{
  "arch": "convnext",
  "model": "rotation predictor",
  "dataset": "photos of plants and fungi (iNaturalist)",
  "train_examples": 90422,
  "image_size": 64,
  "crop_scale_min": 1,
  "horizontal_flip": true,
  "translate": 0.06,
  "isotropic": false,
  "norm": "layernorm",
  "activation": "gelu",
  "mlp_ratio": 4,
  "inner_norm": false,
  "drop_path": 0.05,
  "patch_size": [4, 4],
  "conv_stem": false,
  "depths": [2, 4, 4],
  "widths": [80, 160, 320],
  "kernel_size": 7,
  "init": "lecun_normal",
  "residual_init": "scaled_by_depth",
  "optimizer": "adamw",
  "lr": 0.00083,
  "beta1": 0.9,
  "beta2": 0.95,
  "eps": 1e-08,
  "grad_clip": 0.5,
  "steps": 22700,
  "batch_size": 64,
  "epochs": 16.1,
  "lr_schedule": "cosine",
  "final_lr_fraction": 0,
  "warmup_steps": 680,
  "weight_decay": 0.1
}
Rows from block 6, named by matrix and row number. Rows with one number belong to one neuron. Each number is 128 + 32 x the weight over its row's rms, rounded and kept within 0 to 255. All counts start at 0. Numbers have three digits each. After the name is the row's rms in percent of the matrix's.
# fc1: MLP up (model.blocks.6.mlp.fc1.weight, 1280x320), inputs 107-213
# fc2: MLP down (model.blocks.6.mlp.fc2.weight, 320x1280, transposed), outputs 107-213
fc1.1168 103:105133145142102120197092096167133134129116123110045111118177153150114139172138139141120126121124192081135139109180164084186101221171103124084175170119110121129107102148156113173144090191101099138128181143091138095142149119128128101125130133083125199120102130130113069145149094145132105146102092112181175131202119130123114
fc1.1169 096:120181147119142163152105127160157111144137092185119110139099162089138087172120084165126192140113144111143111125171129112105199106123112152104074176179201193089104156168132184133100161069172156097135105092114184135138098137091120104097115053145175151149088128120146128124136093130138150114160154145133136120092126109157140
fc1.1170 094:150181170103144113066120110125120091135094130123094103140154143156104121122182172188146133111155139051082068146134134094137136091079120138069131135088144087098106144108137127140104147103172121165149100120101175137126124150140144128146066093164152048199106140104112238118144087137166065132172153104153095096117156114161120
fc1.1171 099:106108121080123122152100139101165138130117177148110168117113115105115076148140140129065116132107149124148095129133172250115136146078155090116084113178109135143133097135096178139083114149144116048142154173115164158109102160147069120121162096114108112122162163139108144125160084101169114202128191148105155140152112057117149
fc1.1172 096:114182156075118145120156145106185145121165074126117143147123113119101099163136107131156171140091118153117122162114121064138085119135118102133124151126163131091134126146091163062129098124135117184127110053107080133144105141090156121125120096168147168115074128087101127116156130153189138145161116186175119117167163148131167
fc1.1173 096:165096100126168110106153098109104134121196106141095140142107147141105098079104117090120199115136128156106085122094099211098177065129104127144115128129182121150111068100067051142133123133103134161123158030124149100096166185158130077153111138089123063132098185090137084137133150093131092110162102096107130194147162147180070
fc1.1174 104:088123117129154158149108161186106163145139171145117115035121103110127144129146130154090111093131130176162113101086155145136079138138153074137051116153119108107080072108130161097119099168146203096143134119097156162169162181122148138117121054070155114155090162133122122141182160081154079162093189133099117153194085105178135
fc1.1175 095:143114147123177153136141138128155124160133126119138125122176077121090086133146206152076098077057208155102097103163119167083133128153112076103047171141166107083119090127080123092084141122078136078136112158091171158128184097137126113139163064122137129117137155099181103106158095068084086171142157176137119114206127082137157
fc1.1176 102:134108162150129168136124149131127128115142132106161169160199132156189099068153157096106126101072113116095193111130161118102166129157126098076154122197137089134123145115107096084117138153084133217170126131162145210135144169162123093111135140056140118069146083093093082145163142115118141076113085155132131161158123062111146
fc1.1177 094:144159133126130169119103122182106149103162079132129137151107112132196153104134146122135151109153149127092154083174140170104139156157127116144126126143119123175153084080155165171121094089099144158133127099208126078158156110169183123090103131161112058121166144155138110177090124108130162091117132128097112177139005138146118
fc1.1178 094:065198139156136114120115118076186114135158160117152105103130164155164111123187084137162127187155122139110153100165153109101133150108123141155153226173132174077160099090145136116109074200091113136149151120108174143145171132069110086107129118099108116134151116134128152100141114174157126141044161111050092157125126135129135
fc1.1179 103:145135175027105179122110161116091157165097174174075152116088088120128139148140064171108097114200100118197072138122130109099129089078147159146117113125143121128102091093155154151109144108147114113160125142156113193172051115162136069138093137126097103147125140128114170128160137126155148120087114128124082131052154148128111
fc1.1180 093:124174104087135165096109071112145175114149140151105119150066143075129142162105118185117142080176157147140187125164161093131183133132105133123120137129134132131085142124121124141123163172078080111145145082082130054108088170133079114102038103124128158091139152184127105186086074106137180138125156099127087116113144178149132
fc1.1181 100:083109076150121112102112147134174241197106120215149161142125148127110155147109087181148184113113168117116099107139136146158161192107098128127149143132094145071113137130091115139152189092158058109182099123106185133148100066085129141081117054153193134167113131122144117124147105090144178102136148159111152125175119081135179
fc1.1182 101:120150130076107113105125164108126118105098166110093144117121110129103038121209084079092128147113128149165137138079179172075105099174115124139188159135142139144157089115127101150084168141109108092146092193130182171151110163135128151126157123139133149085135163173114164092150141130142095161167147170090116109140144011128077
fc1.1183 095:152175142147169119150099155150065141180122117148115111124172073147094172126133124173135117109148113140112149106119144136120146144149161120106160194111123083111121090089058056127071143108145098137147138072165130109081162098126205120149068121132114160073123130127134134108131069221100120171174110129072149149139110192143151
fc1.1184 102:110142113137138178117176165181149136121156090139146121211084147104180077093095033144137080103117110125141189157136140133123181164078142133168159176161072155134187100064168085067082172197170169129119156102114165119144153153145211156167145108136154123122127151160074149120099146086188112050079097136139085165119137093160133
fc1.1185 103:132136053149151151130112124142138114151068077138075125101120131105198128137119139123150102075107081059162144098163109163188100135136104161083137081113122123190083087086068173240124100130136132153170135102083132128041157137184124101207127108083133124142140127159123171150118146162123127098131142119150126143132145169109125
fc1.1186 096:090162079131037115113166122138151098154137126128176124111117158074186124182066104113102230211122058110077134213136129131164107123137121131160066148161140158131106177056110110180106139131110117154227177154152154135173120117135107127142119101111132136093117145066134143115169133163161143144122122118111178147119167080197132
fc1.1187 097:104117139079109127149148133143122155112166133126129102131099153052146114164114159137104142104120085133130104107164147188085124153132109102145081088165135121145109084116153146187065111135141123039142091136128227138125071152183214167144150121118158121123158168147128121177133127078129083170152086152121111141132171113143137
fc1.1188 090:113130133079123189077103128188122196158190153145086111057031097133136110121082072182127133146119086155178106124103176116144126114100082162103090172133083210077191081119096113144131134171067160128119124160136139154112172174083103144146145111093111111099132140177155131151134155139128147124111120121074166154187156153135127
fc1.1189 094:137146105120140150118154132090121112116125102152149082158059132108119112142089148138126214032128138076130140171083113126088143121099139107079171145120116111098085102135123111107118145198126082066131168131088166098156077085099139094110074091171100119134132126167122166151112136124161120131130150112190129132113201058135141
fc1.1190 104:177149127047073129076136149107129152119159129092073145090090110149201069184146128137164110183146201166155104100089111117095100063140112186080141073084138169101158169147173143118110137130163140096160103114138173159110115149141080069111159139139099117126156132107162194149099095129092149156136174093085158140124138124093119
fc1.1191 087:151106087162153098060100081135116147101135092161088124114130114100132132107090107111140140083099163162083078114089086188161123108160153111155145126143120073134090098083080133127122142142091106130158148053090181160116098100119131120165133104128116086110104194136090162131087125104146125085126110107148139164190168133128088
fc1.1192 107:109155091084088110143113168164107121162113054097087109156144111100158132114109124090139192134070100153132173115133169135218174130094114100180102108134105161120117139042065135143118146108134046143120119127112091124136175118173141123105153101173181057180184151088094137210159099133125132106154143193148109110151069140125166
fc1.1193 087:152177157107141171130139168141113131130181068144165096149139123074121055147029117173130176061146137142140102093083103149117166142191050168079074181143192133100072063166095112051111163176123150107140115073124149126087074159124126102110112049119089113086069134148137111186106104103144068172153116115106142092158162120140158
fc1.1194 100:114109088126171202122122121105146116088152098139120077119099193074133206095083151160099084133093094118110174113127154096178124125117178095161106106122147149146124107037132119142148062148118154183135146113088085152130155144110194093133094095135170151130128115175135136133112088153100112085114079163089117137111137176156145
fc1.1195 104:087109114159120153130147119149135101107124097108144059163096130112187181191085177131114160051120115116135106106117095163160077110131083063184121153146166157141130151117135093128153131133095122057119133101148120118130152188145135129103120052107168140128116104170095133150163113131094114110119097108099087081163184134136103
fc1.1196 096:120148102139131141177089112124140139118200096121108168067091123048161208125038124121130099108151145111139151116114154107130125154160103141106130130105128132133062092123094094164121111085136114116067145045132096094182154150087104146127094154121142161130187122125121106132150143120125136128139130074112131132150172178115116
fc1.1197 101:116130139119190065123082059131137089114100160129086136144122155139147148166134132119141129138164119115140109145105112111122098098117119146146165100117145152126134161114099074114035083118164131107107102116146153108165139129112173097132077084100124107146135105092131159103115130149151114162164156111109136145099159150139137
fc1.1198 094:122096126143119102121082156133084070140121141119102086115116142117137106186130105127090133098126121138159171078080140162156097108101138150145104112109147153144106166096128128159056142103124116122134110042136156127178185132109170155117101127128140093141100154118090152099119112116104165145155122157097123137190133086191110
fc1.1199 101:127208133070102152169124148162140120063185109157159175118159129116149109165105170111117130155111104125104175121145154142109130142133096127092128147122167133108115061087111081139115115127128155159142113095130135129118104130122138097107118148078139140057153113151128052139148138071107053175087073115109116158140146136155152
fc1.1200 095:153163145130105111121124096115135093149116150109087104175122110081089140119147057220109080201102111130173144151123171145132138110165142163143099135133144116090134122112133134186063079163146086067144225105132178151148104163133132142167094104096148119172167128194110142088127124096135121166109101167094150134154139158136141
fc1.1201 105:136180109109067127110166120138145142168121080184148140119072155147196075147113107108122126079140125101071131065166132105152192147105159153157183147106147145116115178034085130202124134108107090111173088107128140093085180108125090124185149136125164089118097138107130116153146149159116172146116107174120133117067108157185164
fc1.1202 097:119155157069134151130114145111067115100119154167134177131131146142179101087164132097176205098152071115103124110150116137110179138138105128088164080118175186105143134065102063081077164105125174196201102155122171117154146172114149126109106093092112118119124111126158096120119140190072095130112164150119190186163107093162191
fc1.1203 098:121138177077122148135158095147117081101147148108103134108083118127154136104147157129139142128108120081112132144139155113129115098115173148088101118156145143195138122127153157126119102131122122167133142056154146141114112139081114157093098134161079106130101116159216154118068110097132047147121115132124146170091121133143100
fc1.1204 112:147108101111122137138109105112133160188155133190092149132147174120187087127076134116168123157098101085176129118088170158151167155116115166139081067102127101101108169122149127133122156109163112151142179112125153126113138128108145163117164079129153100187100211117210136107159144127143071116142138131192116094108115153115115
fc1.1205 092:152121103133113147150097125104209129154071166145097100129124109161100110073168135163181154123117097145165167169069152116142117119087116128133134096117186102129104103134104125085078149205100085148075184130099160099154141131131104171081131086189145181167053124192130123109113059167151090162101139099111157115178109149140108
fc1.1206 102:105125085136109120205087131061086156165136107118134131093148127122133157128148164130107104177160153160134122116110167101149097193106175180120142172104134102061159113108074135113150122090149096160147134049193103068138138121159140148145088159128162103099122093079165125204112121170118142127104107093102144141123084159202144
fc1.1207 092:084111173153101129143096134163155150166143149132151135130140089141168127070178167115116109081169141152115124122148174138102138122182156145109082113132156144132128065185171174137123124083133181209166152095184186119159135139121121141075106126113115153065118196131134086158144133150109123102120147137067118208089089193161164
fc1.1208 096:097132122133128144142140155048153123153109104118086111150139135120157128166129116141105116143132126120132147148138151166132099143192114098121129115169145141109132112176056055126104111159096098120148151110109184147142187095118143102115095105180102111154093172172097144116128124107151156118106099138108127117179183095195159
fc1.1209 100:131131219113150080099134103140128123148124119093093113163134154178155104149119112184133108070174173177085155105175128147145126091127070106157132109094114127114091160119141120106115102247098124135159158133127185107121144171138122079087051046082136100169106108090151171139113056160156144132155074077141152099130105115067129
fc1.1210 096:181135083166145134142136124126099202127102137116151143144216103136150164123122137137117137108132152175126163191091088208155102194156134126099144138129070050180130118088121057123138146112109038143156148082161115107104137081138114141129079155135136211111165151100134114147106125132099113151181125126084128123169132111144067
fc1.1211 095:181085160061171119127061181144162105089158097157120088130085103100159139127123121160145104104092167116189149208129096119083119145133144134182095042130098117135135128115197166066105177180206159135135096164109151157137156161180127136113121131163099082145086161109167118138058136150131107098138071167114117115148142116093115
fc1.1212 098:180132167076138135160165121156064129111104130168111129140104110174105060084168160113149197135130099147136160117077103143136126089174096139119129154137180115102130140128104070128186069096112132132102137062176145147083206170136157126204091152113093065115110054050156136117111165135154107124143134119073154152152142118124141
fc1.1213 110:121114082180126084121109119214165106146143199112138085135114115119075191090106127099118151133132146127044151120152125098183171158108104117159143067117098147140135119036112160206116107147140132138174086148168145134112145152203156097097122104138159117116159129102135127081129067151043147136131100229087144120092068124177162
fc1.1214 086:158147139088099208140147095190108155111122049101113130196143161004126102087116085141089116130146176085120195203219154181097099153169114185059097118115172078126080095098081170157156107177139098168124114105129182132091100140039159119096107093166144087162087174137136114112181110141172107031132104115078147148117130100166162
fc1.1215 098:157118121104128147057140123103128144080135129178167144157137159073104149142065153178137135101137155133193168186078095130094104101135101116097128154089189103162128143140105100143119191108126106150177144146177119146114138111166104161121060140141112173118107161105137193184082098148062071110188098107162090146143119135118097
fc1.1216 084:153147124101098180111115147175114153105125111128117137076066153113161176161131072148132102162156153180158154094123150129146160144155150166118120124146112178150147114134060058118124136144084176123181098124151019117136185200090147090146068174174144089087127108124130141162104135166145146116147202157137156225142140140176110
fc1.1217 094:176119113162126170129134119095145134126115092133141148127162143130173117064175101142141085132108180126096198146148150103083165132162165110080139145155152146121180193135072095110106130145065139232153138162134157165110099108167136075161073122108188132094114118131115076171155143157110121107112124182141151130158137101177123
fc1.1218 096:108163162099131156116153111128164115146135070173170146141122154143118052127136136152149181109097108162147114174046106093091168098079110085135124135168142130100167151100129096061064139171174078122140134081088166116145156084114116193201161113153139202170133124082118140065136064139132065214100083200138133147124158063192146
fc1.1219 100:080077116158131148121126113111138136060099157091138161182119144108167147117089126185164107142153064054123213188129099128202090140153185145083127168109111123163107161072152120192128064214156127166175217139156141114113132173064183085096102114161132116104132081071049114159129173156139102058098106125084113180090087151168131
fc1.1220 106:107185169105134153148142167201078102155123115139111111161182064133145131097148156157180112082133145082073119139165176102179096175157176112107127122132091061143098112097087108122101156064138113162168148086196137093160170071126186142162101121131137133185138098156144119129125090164095078145166118146111120138134074123146129
fc1.1221 108:163201081075131131122131164169118087172128104159113125071138110093138125146117125133125096090097144129119140094154171073167170121141137134122127112112101134102077127056066144177146104152163104148172084091127134147078144126206115109164131125156156100146152110130193116140143084177070088121170130195125124154102097118107197
fc1.1222 096:123183160070116204097113143133124139136117109114118110102173121102099147158127187188120157119144148125097164189140118119136208100080055110145070133156189106093112086078090135099098120193120105079145134085114144054166174094110105133095091117097158112093140147102138128125132111091133152129073146158113138134149133115118172
fc1.1223 109:159133104107122142200136127122082145115155134079095120070151143172125140133163100168114110128138097203106138084166113057135063213119120142131121151122095089115140121085131134120099099105130055106113122068147094122165142061120143135154096165133194139068130091160151063214110126099141135116141111127078150118144094146142149
fc1.1224 099:052104178116123147145142105150132100182151153120142110129101192076194122130117093115151135169088132075136122118165172146113131165098125126144111091087122153186118117109133151157165157110179149076117113091101096158100128102139084103096068130148181173140119124173170056155189089150092043153168130142102167108111125172124146
fc1.1225 098:106171112068169120070081136101108107114173134121104089147088126086113123106167078133167140116070123151144099166105157118120153076146136172128119213077178142132118103105113130138104141138183080110156136107129129123134152140097115141142152166157162114174090103163175186123147065176105126164064151066078063137097180121129131
fc1.1226 105:121153166180101160084114132116145099136149126093112117099131154118140111122098155145168180113124155153139165087107179139098093131188144100098166200144128134117135175090157112184102121182101091119200151199109079061099163119125138109151128115134112108127080111124174088171096115103095144109115085097141176166180146138147117
fc1.1227 093:179162110160133166106108097130131158151170124085175119095102121155154153143085046157161102163138201182132156120107140135117115177151121134118109185171138243110176149092108055147112096157060162137169104120160120054117186098149116091153207141131108141092138127148243150155121138129121105161071128129077172107161175105095149
fc2.1168 105:169128095173054197111122130163086066143110153082093139154147179122151139058154133140149116097155124088115132150094190122119070161127157183104093157114084124167158163168144090106133099158121175155122122132090191137117198120142091086088170122138154136097158119138192139131145124163179096139090135114143068100106101077131128
fc2.1169 097:120080124060166073110138098117093155118144062192137169159107137119122131139108070119174109164163159171120169123110109155136152142131128064161156151132191181111176079093179159116113135058157136190098147130091092120156149129159121131116077140102118113215108135122101104122100148107085183096196155167124137123146117114140138
fc2.1170 094:145099109112090151098170118109133128106146126174090091145170105154128114180135137111119072125119115154102124111118150127114073072160132148118140099117169160159159123158165134098071126089128119207182159139072164121177149187116138133085109122154095158168141097131164080154138157122112132129159166174124208090086117116166132
fc2.1171 102:147113109141136103171094147115122150094146056164109154091077127162108119132120087188125138080126121138119143116121144134119180152192155124125116144139098081143137152196165204124159161152139108137119152162096089119181149147134123137164121119084151114118060140154040122138113102138132140116141146130105133139183154160195047
fc2.1172 093:095148169095197063125147124141097085142121106172181144089150145113111116169172121111160143173148117173117107112155071151156171107112178100137136179145160149128091099089147153162135130084152164127106125135072097078143077163164116131141076124091163147152103086095096080190114159127074181164157180149174155122111126094123141
fc2.1173 092:157152042110168094071136097124138140090101153142133152080210117136148125127133198123121093177120177116113161172136053123157096113147081091092134156137164170094139083117127125110105110069113153135126132125033121138155199128146110109123076172152118143134132167138140146092154078112164139073161107159110102136162123119133157
fc2.1174 106:142141129186118144161107146127092105150171106116121125131117156170120153157166111169113174071142116088152129119055146095094167128144151173103101123146071056127125163186171145160150167184135124143122150124113130105118116162154138119187176117097128125092080158145087136120124146158129100140065123116090143137176158149142071
fc2.1175 098:135157112147133114106057144176124107137097107125128139141164155146141118109180169160116159090138133093057156192105115154122163092146116131124145134140084097171157120188181156142161115159086175160144147149103130081139223165191115116133137167076119081124085140140065144167133140156178093097093118115129076166201170112153078
fc2.1176 097:146176107127134102096116136112139162144099148137109062102174145171113118088128132184122128097131091142154146141100112130133183114173130099155108134137109098086149160181110210115133110162075129143104124122069085151173109135127147069137118170150064117116067146132041218138151109170094137132137113147066091146121147124184062
fc2.1177 090:059169112103194085105113159105157105145120159121160126120165146118137139133138127119140142177140152150107110119104074114169172118113121098131156146150149173150128098073163129149102156089139128121106090116050077100120118111084147157132103134178095171137116122146098150166116153114111143148147147138078113147140124171117148
fc2.1178 086:124077142160075186144115124171116142130132188086138138083140087117114122083172142124132138096087128088111113118151189100084093152107163169171148135112078097089114120140113088121132152177109126143113166115093189134077192143109144155129168172150141130148196168118184102134103129123161082121092163079176139121087118159092148
fc2.1179 103:168129133189040177114133189155105114109122163110082135136157159101162140127089220155120112051100066115105144099074197127111107124164103190096116138117078066165097182209124152106146141196127136129187136137112174134148155134133133089098179082152116173081113172132118154164154097148172102110096105148097162100095116160166080
fc2.1180 093:169140109108133108150123089033160136165074133138118114113078117138167160205140107117167094120145129175132064170073149081167113130164149104079166164146172158100135120108153149122113097112153106125052101072131109151171104138110178178137094122114094149159146057096127110134143166102161130070152200143127129118109118217142114
fc2.1181 126:130090139049146092127128110152135148111126068180136154095162143113090115130120112095147081174142178176114137109136116154155116122140136083129180131142207181091127114110123137139051133042157113127079132132082091151164103119104120176100083121083128155160126134098135067162103132106098181118194171148152160099124108113155137
fc2.1182 098:094145136124158103146119153171155139115171098160155135104068126127138156121116100157157166119133128134141098084144147122092205149150170096143148132109121101153090108144144187135168139150140102201117128134055081138130173111140120101154137123121142144090071131155052096120116133127098154145128156127109184142152140153145082
fc2.1183 081:154191120103147103121154115101131101118124169180116117112173109164089133136092163127150097160116109132104084103160064124197121136152155089113121122175153171107117113127109163140054096069109148168127162093087108100175114147121118084096059163162103168127108141085124119076128108127063156141170138176132137127088107125155135
fc2.1184 093:089135108147160108158146130149121074128107159104167107105116145121158138129166116141163178098126118101165062100121105094126184152102152133162132091138105089118083144130117158094155105182104125149155128103047091180086085107131137157177161137134105176106110124171070128129144116135097095168083128069117145164069150156093113
fc2.1185 107:097173090112157123123107143093135112110137152105179158161130118161143120105092111102078172152107153096109178141158088099156136186082074124066114157138147157097148092093114071132118084132095124077139110082044112137061141060109095138119133136145142101115185098153154185099147085152168113118103096086094121143151128094063200
fc2.1186 094:135090100156092172113137129133169211110122124065107100201123116077115104083100144129143148098115123095109114122171184171148115162108117169094137150086098125134159163149134102186151138162088119117137111156043156133108188089147107083157136118085141082094140142141123182102128084140138123126114085100078139110113128157119122
fc2.1187 088:160142174140103121179116156142131168089148134153098114133145155172160115144127088159134119093132124140118062171119165128124149132168151139132128126121116103114140157192163198146128147139118140175163138113067121106190121195159118138131116141078126150137074127114079131106148140139121130117134174159101153152192157157193053
fc2.1188 084:135151093166099167138221123143144094107148093101137116065107100148186148141098141181113169081115116101127094138125174117081136135117104161153119139148082060124123184149100123120150112201147113130104123130036150117089170120140147156174159102115125144137166124140120134093135108105163089086078100094104083170174164162114097
fc2.1189 089:178089125130129118149174128153126155144120136142091081102129123135154122185156107132164093114097085151153061147080144130112115128204142152111158170124127126134161109159173154163176146113174063077111142092054100130193089145171122148132109125109126139152124153074102129140163193171086133131153142148211117133118108127183080
fc2.1190 102:136127111142062181106136144079123170117090139088107119146102122098129111179085082094099096121093110128135133107153195131109066112117105164139141150069121107097103160115095085114110129138173129126120091143068202123110137145104154124112170089159116101125198137102211181119138133121138094104117147127140105089119070146115147
fc2.1191 078:174111076120146127098139104110098130166119148148113157048154145157119119130131191114138065159134137111132144137123079116124068080162082128143161137159187163071109098128113120151124107070145111095094172064033160130169169180150112140110094157111113139164138129124174133119142121095166118097161159156146119127103106133140150
fc2.1192 109:056142124091202063161085113130102133098153168160199148143161132124113140141141102120119173172144157130117160114144067156152186148111176075083089139150142169155124081097130138134115105106121125140114129096083068073113119088133106138137082115160159132086114122123090058122140105093117162153134145113090135147126132104104157
fc2.1193 086:096118132130151116113110121174143081154099158157172116120187093125160100093172142116138143130133201136092138216077125174138147121122175132115129161114140129096195089142144124131092158121112149102071133079076111203112124143156113182147082143123147102149098187132108139203111135136184145125133162094218141107140121118129122
fc2.1194 094:068108138118189072172192129134118177114189140169168137077118150097083109114148107161095161136114133143170148100146050149103207160128133120144127042134143120114097086117101156114177143144146125169197155120122070093123125078138114149157083140153125132124086179120056099107094084131085137133142059134192151183091165116128111
fc2.1195 102:149127096113141085156141149073108108079163168187108137149090128118129155082136116167107119111137145110073094168119097165192156153158140089085183155161122114076148127144159178167093136125128140190187138129095090138186116121134108198149084141130125173126065131147061085097092126105109163148148146161173068172148173182184078
fc2.1196 094:202120161126046148172128117108137086141161165117059158168153125078147121141130122117163060104161133158111136103102186198147064135185150161127157138140106160110143166160154144156120191095159132125140123155109177089197130117127148112090104094147150162124133173087170106069089111109131152181165154191126134090136071156185088
fc2.1197 097:155109194114125114094185147121149178098141167168097113103144121165069135150120097127135092126161117138136106095171150150107110119153162119175132128106161154143131124148108158149129113094133123181120152169026124108174112112155136079120102120132087137128114149119122088123111136139119169153171194169085159104075121190171108
fc2.1198 085:169186136135069119140096159120142109109171204160076139193095064129086178130149099127086086104119175151132128132146197130176097121173086091124121135118141119149094127147106152204128095118154123143145123147078122097184115121119184142094112092161129168113122114115136096107133099065123153135155107179124154117101091164183102
fc2.1199 101:182144173141082120144150121144098111152108095167065127125148211124154100135113144145166089095176115163136103160089149171154113135190102143118139078121105111078138172161146191117156116124111106179130123143093095122198122169186098125129114122112083103114100096123105155105155102159100156151145130167103090130158126084190063
fc2.1200 086:136166145127116105102115127142194095125113156116132133123128163121164129101087139171146160099153129083101095162107135106128155138153078130140136153159093105144112168179132197153154134154130169126107118158083126119148175135149073137130126163130127169102064113142067202122134152116160117075117126116182064147142170171172083
fc2.1201 114:084135098122151134116133127167147111140144163107141132179138152089130117121063129148118178119134114085119178118176106151135157218103081145134091150126107135130157135138114119164145104150110129081130096104012115173099147061102089121160128068152114144122079142143103160129129127112158086131104100104128096151124166092114136
fc2.1202 097:131145152115144097128124110121202139067083105151103070122137148081195087119062168140161103146121148128174108159134124108126138177149126072119123192099125121155145139128108162082128155124122176191143124146024095193159130126127103099164079132130098093104086142119090145111110149205114147118162144164145067135156144173153098
fc2.1203 100:059131168095200082059136124089154205166081172166174123128121078121140087107130165110125138175125130175094134129169072132150172120107057070183155150115186175134110085061088113122088088088116113142089118140087094125102108101070152150111087143148127096118136093125115155118150107111118176110153112121152118122090130112105150
fc2.1204 111:086130172082151114103125119128149144134148122145166146121168123128134118067125179058137113193149152157145152124145101097164098123084112104144161071125204211094123101065085067132053130061139143113113100115085107130092113084070120145113095109099120110111175138104189143139107113115118151157153078133138142124127093107088205
fc2.1205 084:108193187152132136119146083141056071159144141097143169109162181172135172104152137127156175119189129097137132185122122129036151092091102150117124160160107106099113136097122125069160105163078179138109142105082140072071165121182090110132154148190142187096127076143141171168129171128141100054058140099099099102117136162082130
fc2.1206 104:143155166091105132099120111156142104108113165141090119116217104098089127106129180118148075147133130136144163147159119149171082162149080113182118094151165188170089128116109120167130155067098192080126101158058178099161148115095118141057070119170156198106129166093183116149147050107137174121182065183131147111090085139151141
fc2.1207 083:092142137101136096054184161111116161164123121146121117064123097137091096119140116126095121150110111133122127129110141099131165124140088108214128150112144132064095132104105166109138154115109099076088082114078074121145088140133201161130108158166093127169096118121095120160155107127110125131155153158140128129119130137153100
fc2.1208 086:160099074159073142194118143125149096095111142134090140080142156097118128171115078172126119086130085108099162110146162153139134151166165175137090111112093082156085133204169184164115127154186110154111115096098121146175108118147044112129134144111110144079118149135071098091094179131098140141131176147170117137120136149181076
fc2.1209 091:151145139141078163088156128080114134128087146108107139083128124118221140163150102081145082147118149110104125129111173098152062077121091134151177138128121149055102132125106093086050124112111110186110157125081165062144119174112139136131145152125103160145158072103196122167109157118137099116141187135157107089146105138119155
fc2.1210 097:153135095079181083087139108145119114165114099169125111108134138155127135097104165103150069190141136150150097110147049123159097094161116070144181123173202199122111080073142134139079138050135148095127167138054118123179144158132140148106064180131130139168120078126148120109121090146090178091182135181123135114127095127146157
fc2.1211 086:073100181150147124187103111134130110150169124119174147120057131145160115107138093077139173129172097103152142118147109066079144113080159137175125074119104143168111126071107077137175179148143149149137140171073140068056063125163125131167153156180111139123172118100164147164121174132122107140089090097090124145092123134057192
fc2.1212 092:176161152110119109125151088105147136127146122157083107134138109114129138113111126119183070155139127163117104137158119157139075076170133107109172162170147166117137116124153137156118082080099122152087152149067150160200119177132098110092087127121105144164125172137147138104113145114130171141186155177108108114131106076171121
fc2.1213 107:070156169129180098100153125113108103148128197118175135115171103135139145170118098134134198133139138106125086124175068110109183104098165116146101157125098129126119124101061128107092123154079114119134133112067094067087115115116146114171133136191101152141095130128091104177135111158105080159102108092119111168107158084089141
fc2.1214 078:094111095147110130177131144131136098143166164150174207125182118137145165085066137133092150112057103106195137055088095104178151163113179126165145078141103113129125101142083133077074158154154101144148085086085127159093155070167130116139111138140099195075134140109118135124128087155183133112106072107108133120116145111099137
fc2.1215 092:123138047162109164216154164136128089151143129104118117149063176136115115150108096095122128133149101131140144101130157073144088106111144156133124111122119132162116124098124075102140149149174162108162141141038151135095060125123172101127161120159071115133189048107200096129140162148103137118105149120062139096119120147108160
fc2.1216 076:142113116157126124089144113122155158117150115109125130083078118128147065161050137193123164094082121117161078120110127144077174124131090145137185150131100069120139139162117149136163122204127092097131133195060119154109130140108158134197148115091125121138164109165067121134090111070180112124108108105162128178200178113132086
fc2.1217 091:150211064133123123166089141123168160141073189119116098117174179111130114140112128186085141105106079122095167146090143103146167118138103122138068110127081106132147126186121181105120117152150144130103135059090119200153142162103117095149123142202085121111091116148056152144170146143158114094109134127081080161113139137159093
fc2.1218 088:082100168157183094152134130174126146096127092139160123112128190126126100119124109154160186123129162125155122146119079090113200112110133111147148125106117126129060107119104161097117136145090162172130125137055095116112162143114095126177135139117138078136073085157074074150090168115141132099108136077134142162176175115110105
fc2.1219 097:115133137185119158131134143131093144133147129087148110137180121149116069117151105134100184102120091105155173096179132113088159126102121162167115121106091068163121146127106127147156108204104082070139136145070112121064073102143150092162193181139109142123118117135117108140120118116111093132071115078160142152071147102098130
fc2.1220 114:098162118072182082125115119126111102125115156191151134095191093139099122113152159108133101180133137148142143124137091152188129140142131080168117131174204191141115076072130127182068122052142155074113124076072074131153131110121170133091051128167133138147129095120132132089111088131100178159182122163046170108107108145130158
fc2.1221 122:055193093115179091140118126107097130134136217126188136139185126146103155111138150164098207142099141121106102126119096120135202201103137118109098134116097127114133108121096138127105077151073115101106106122093081106096150103156079121138107155171132162121109112167069158116143079149133089122095128092081136162132150072098129
fc2.1222 103:117101117180119140144059139120132081120111056081137148126150138115186156099096149160122188072104124074120151162093168065110159135119094148124103129130077079165122150171164125131160162187107202130116135136105113137081164148132116112145153132104120086097118108139114146139117171173128089132064075079136103165188176154108111
fc2.1223 117:171155157072098116087120131146124111105126122143087119171168156090131116078151131107162068170163141156112164155127151190156079113149140116129132128132179201185128122121125137140128176046124120155141072127096145135190138115101078126088074136112151121126119159117156124073110084153122202130200094194141110099135070110167133
fc2.1224 095:135077133091103113085136114140113175129100026143110159147092119129134105122069029082107086153120156151129124143124194110117092176114114115182183146106164171157169153078113118129128117068162086172137116143041126133144136119119137159119117136101119068173165133122171106128116089138106177152172135143188121127163105113137153
fc2.1225 102:145111119143073171145129112159137094153128156113119166094136106106139110095098227098119106109138118080095120111116175133089075138111132149158138156134132121164140124149108076102189158138124214136135099143110219113103154156129153110093157096157131184102184208150203140165186128113181116098102128134095106082099097223117148
fc2.1226 099:177169082182080194145106144126142099153127159099092116130116100148158133138140054132136117110110139101119137123163159096095069143113119181112115173115095119159100172155133087117136160151150141153159141134085205118106200133086052138149186097138136117100168101153199184099159102132152102097094106111123121125068126141119132
fc2.1227 093:115136120173114163125192156138182112139122141083143160115125124143131163192064108163132192093106098077153069120125163111066144089096148177173112124130078070119138174156070119105149140195139149149098139168075160122085145162136134128187179123145139151130174110161115108173105115114135072117070141073099144148149165139090116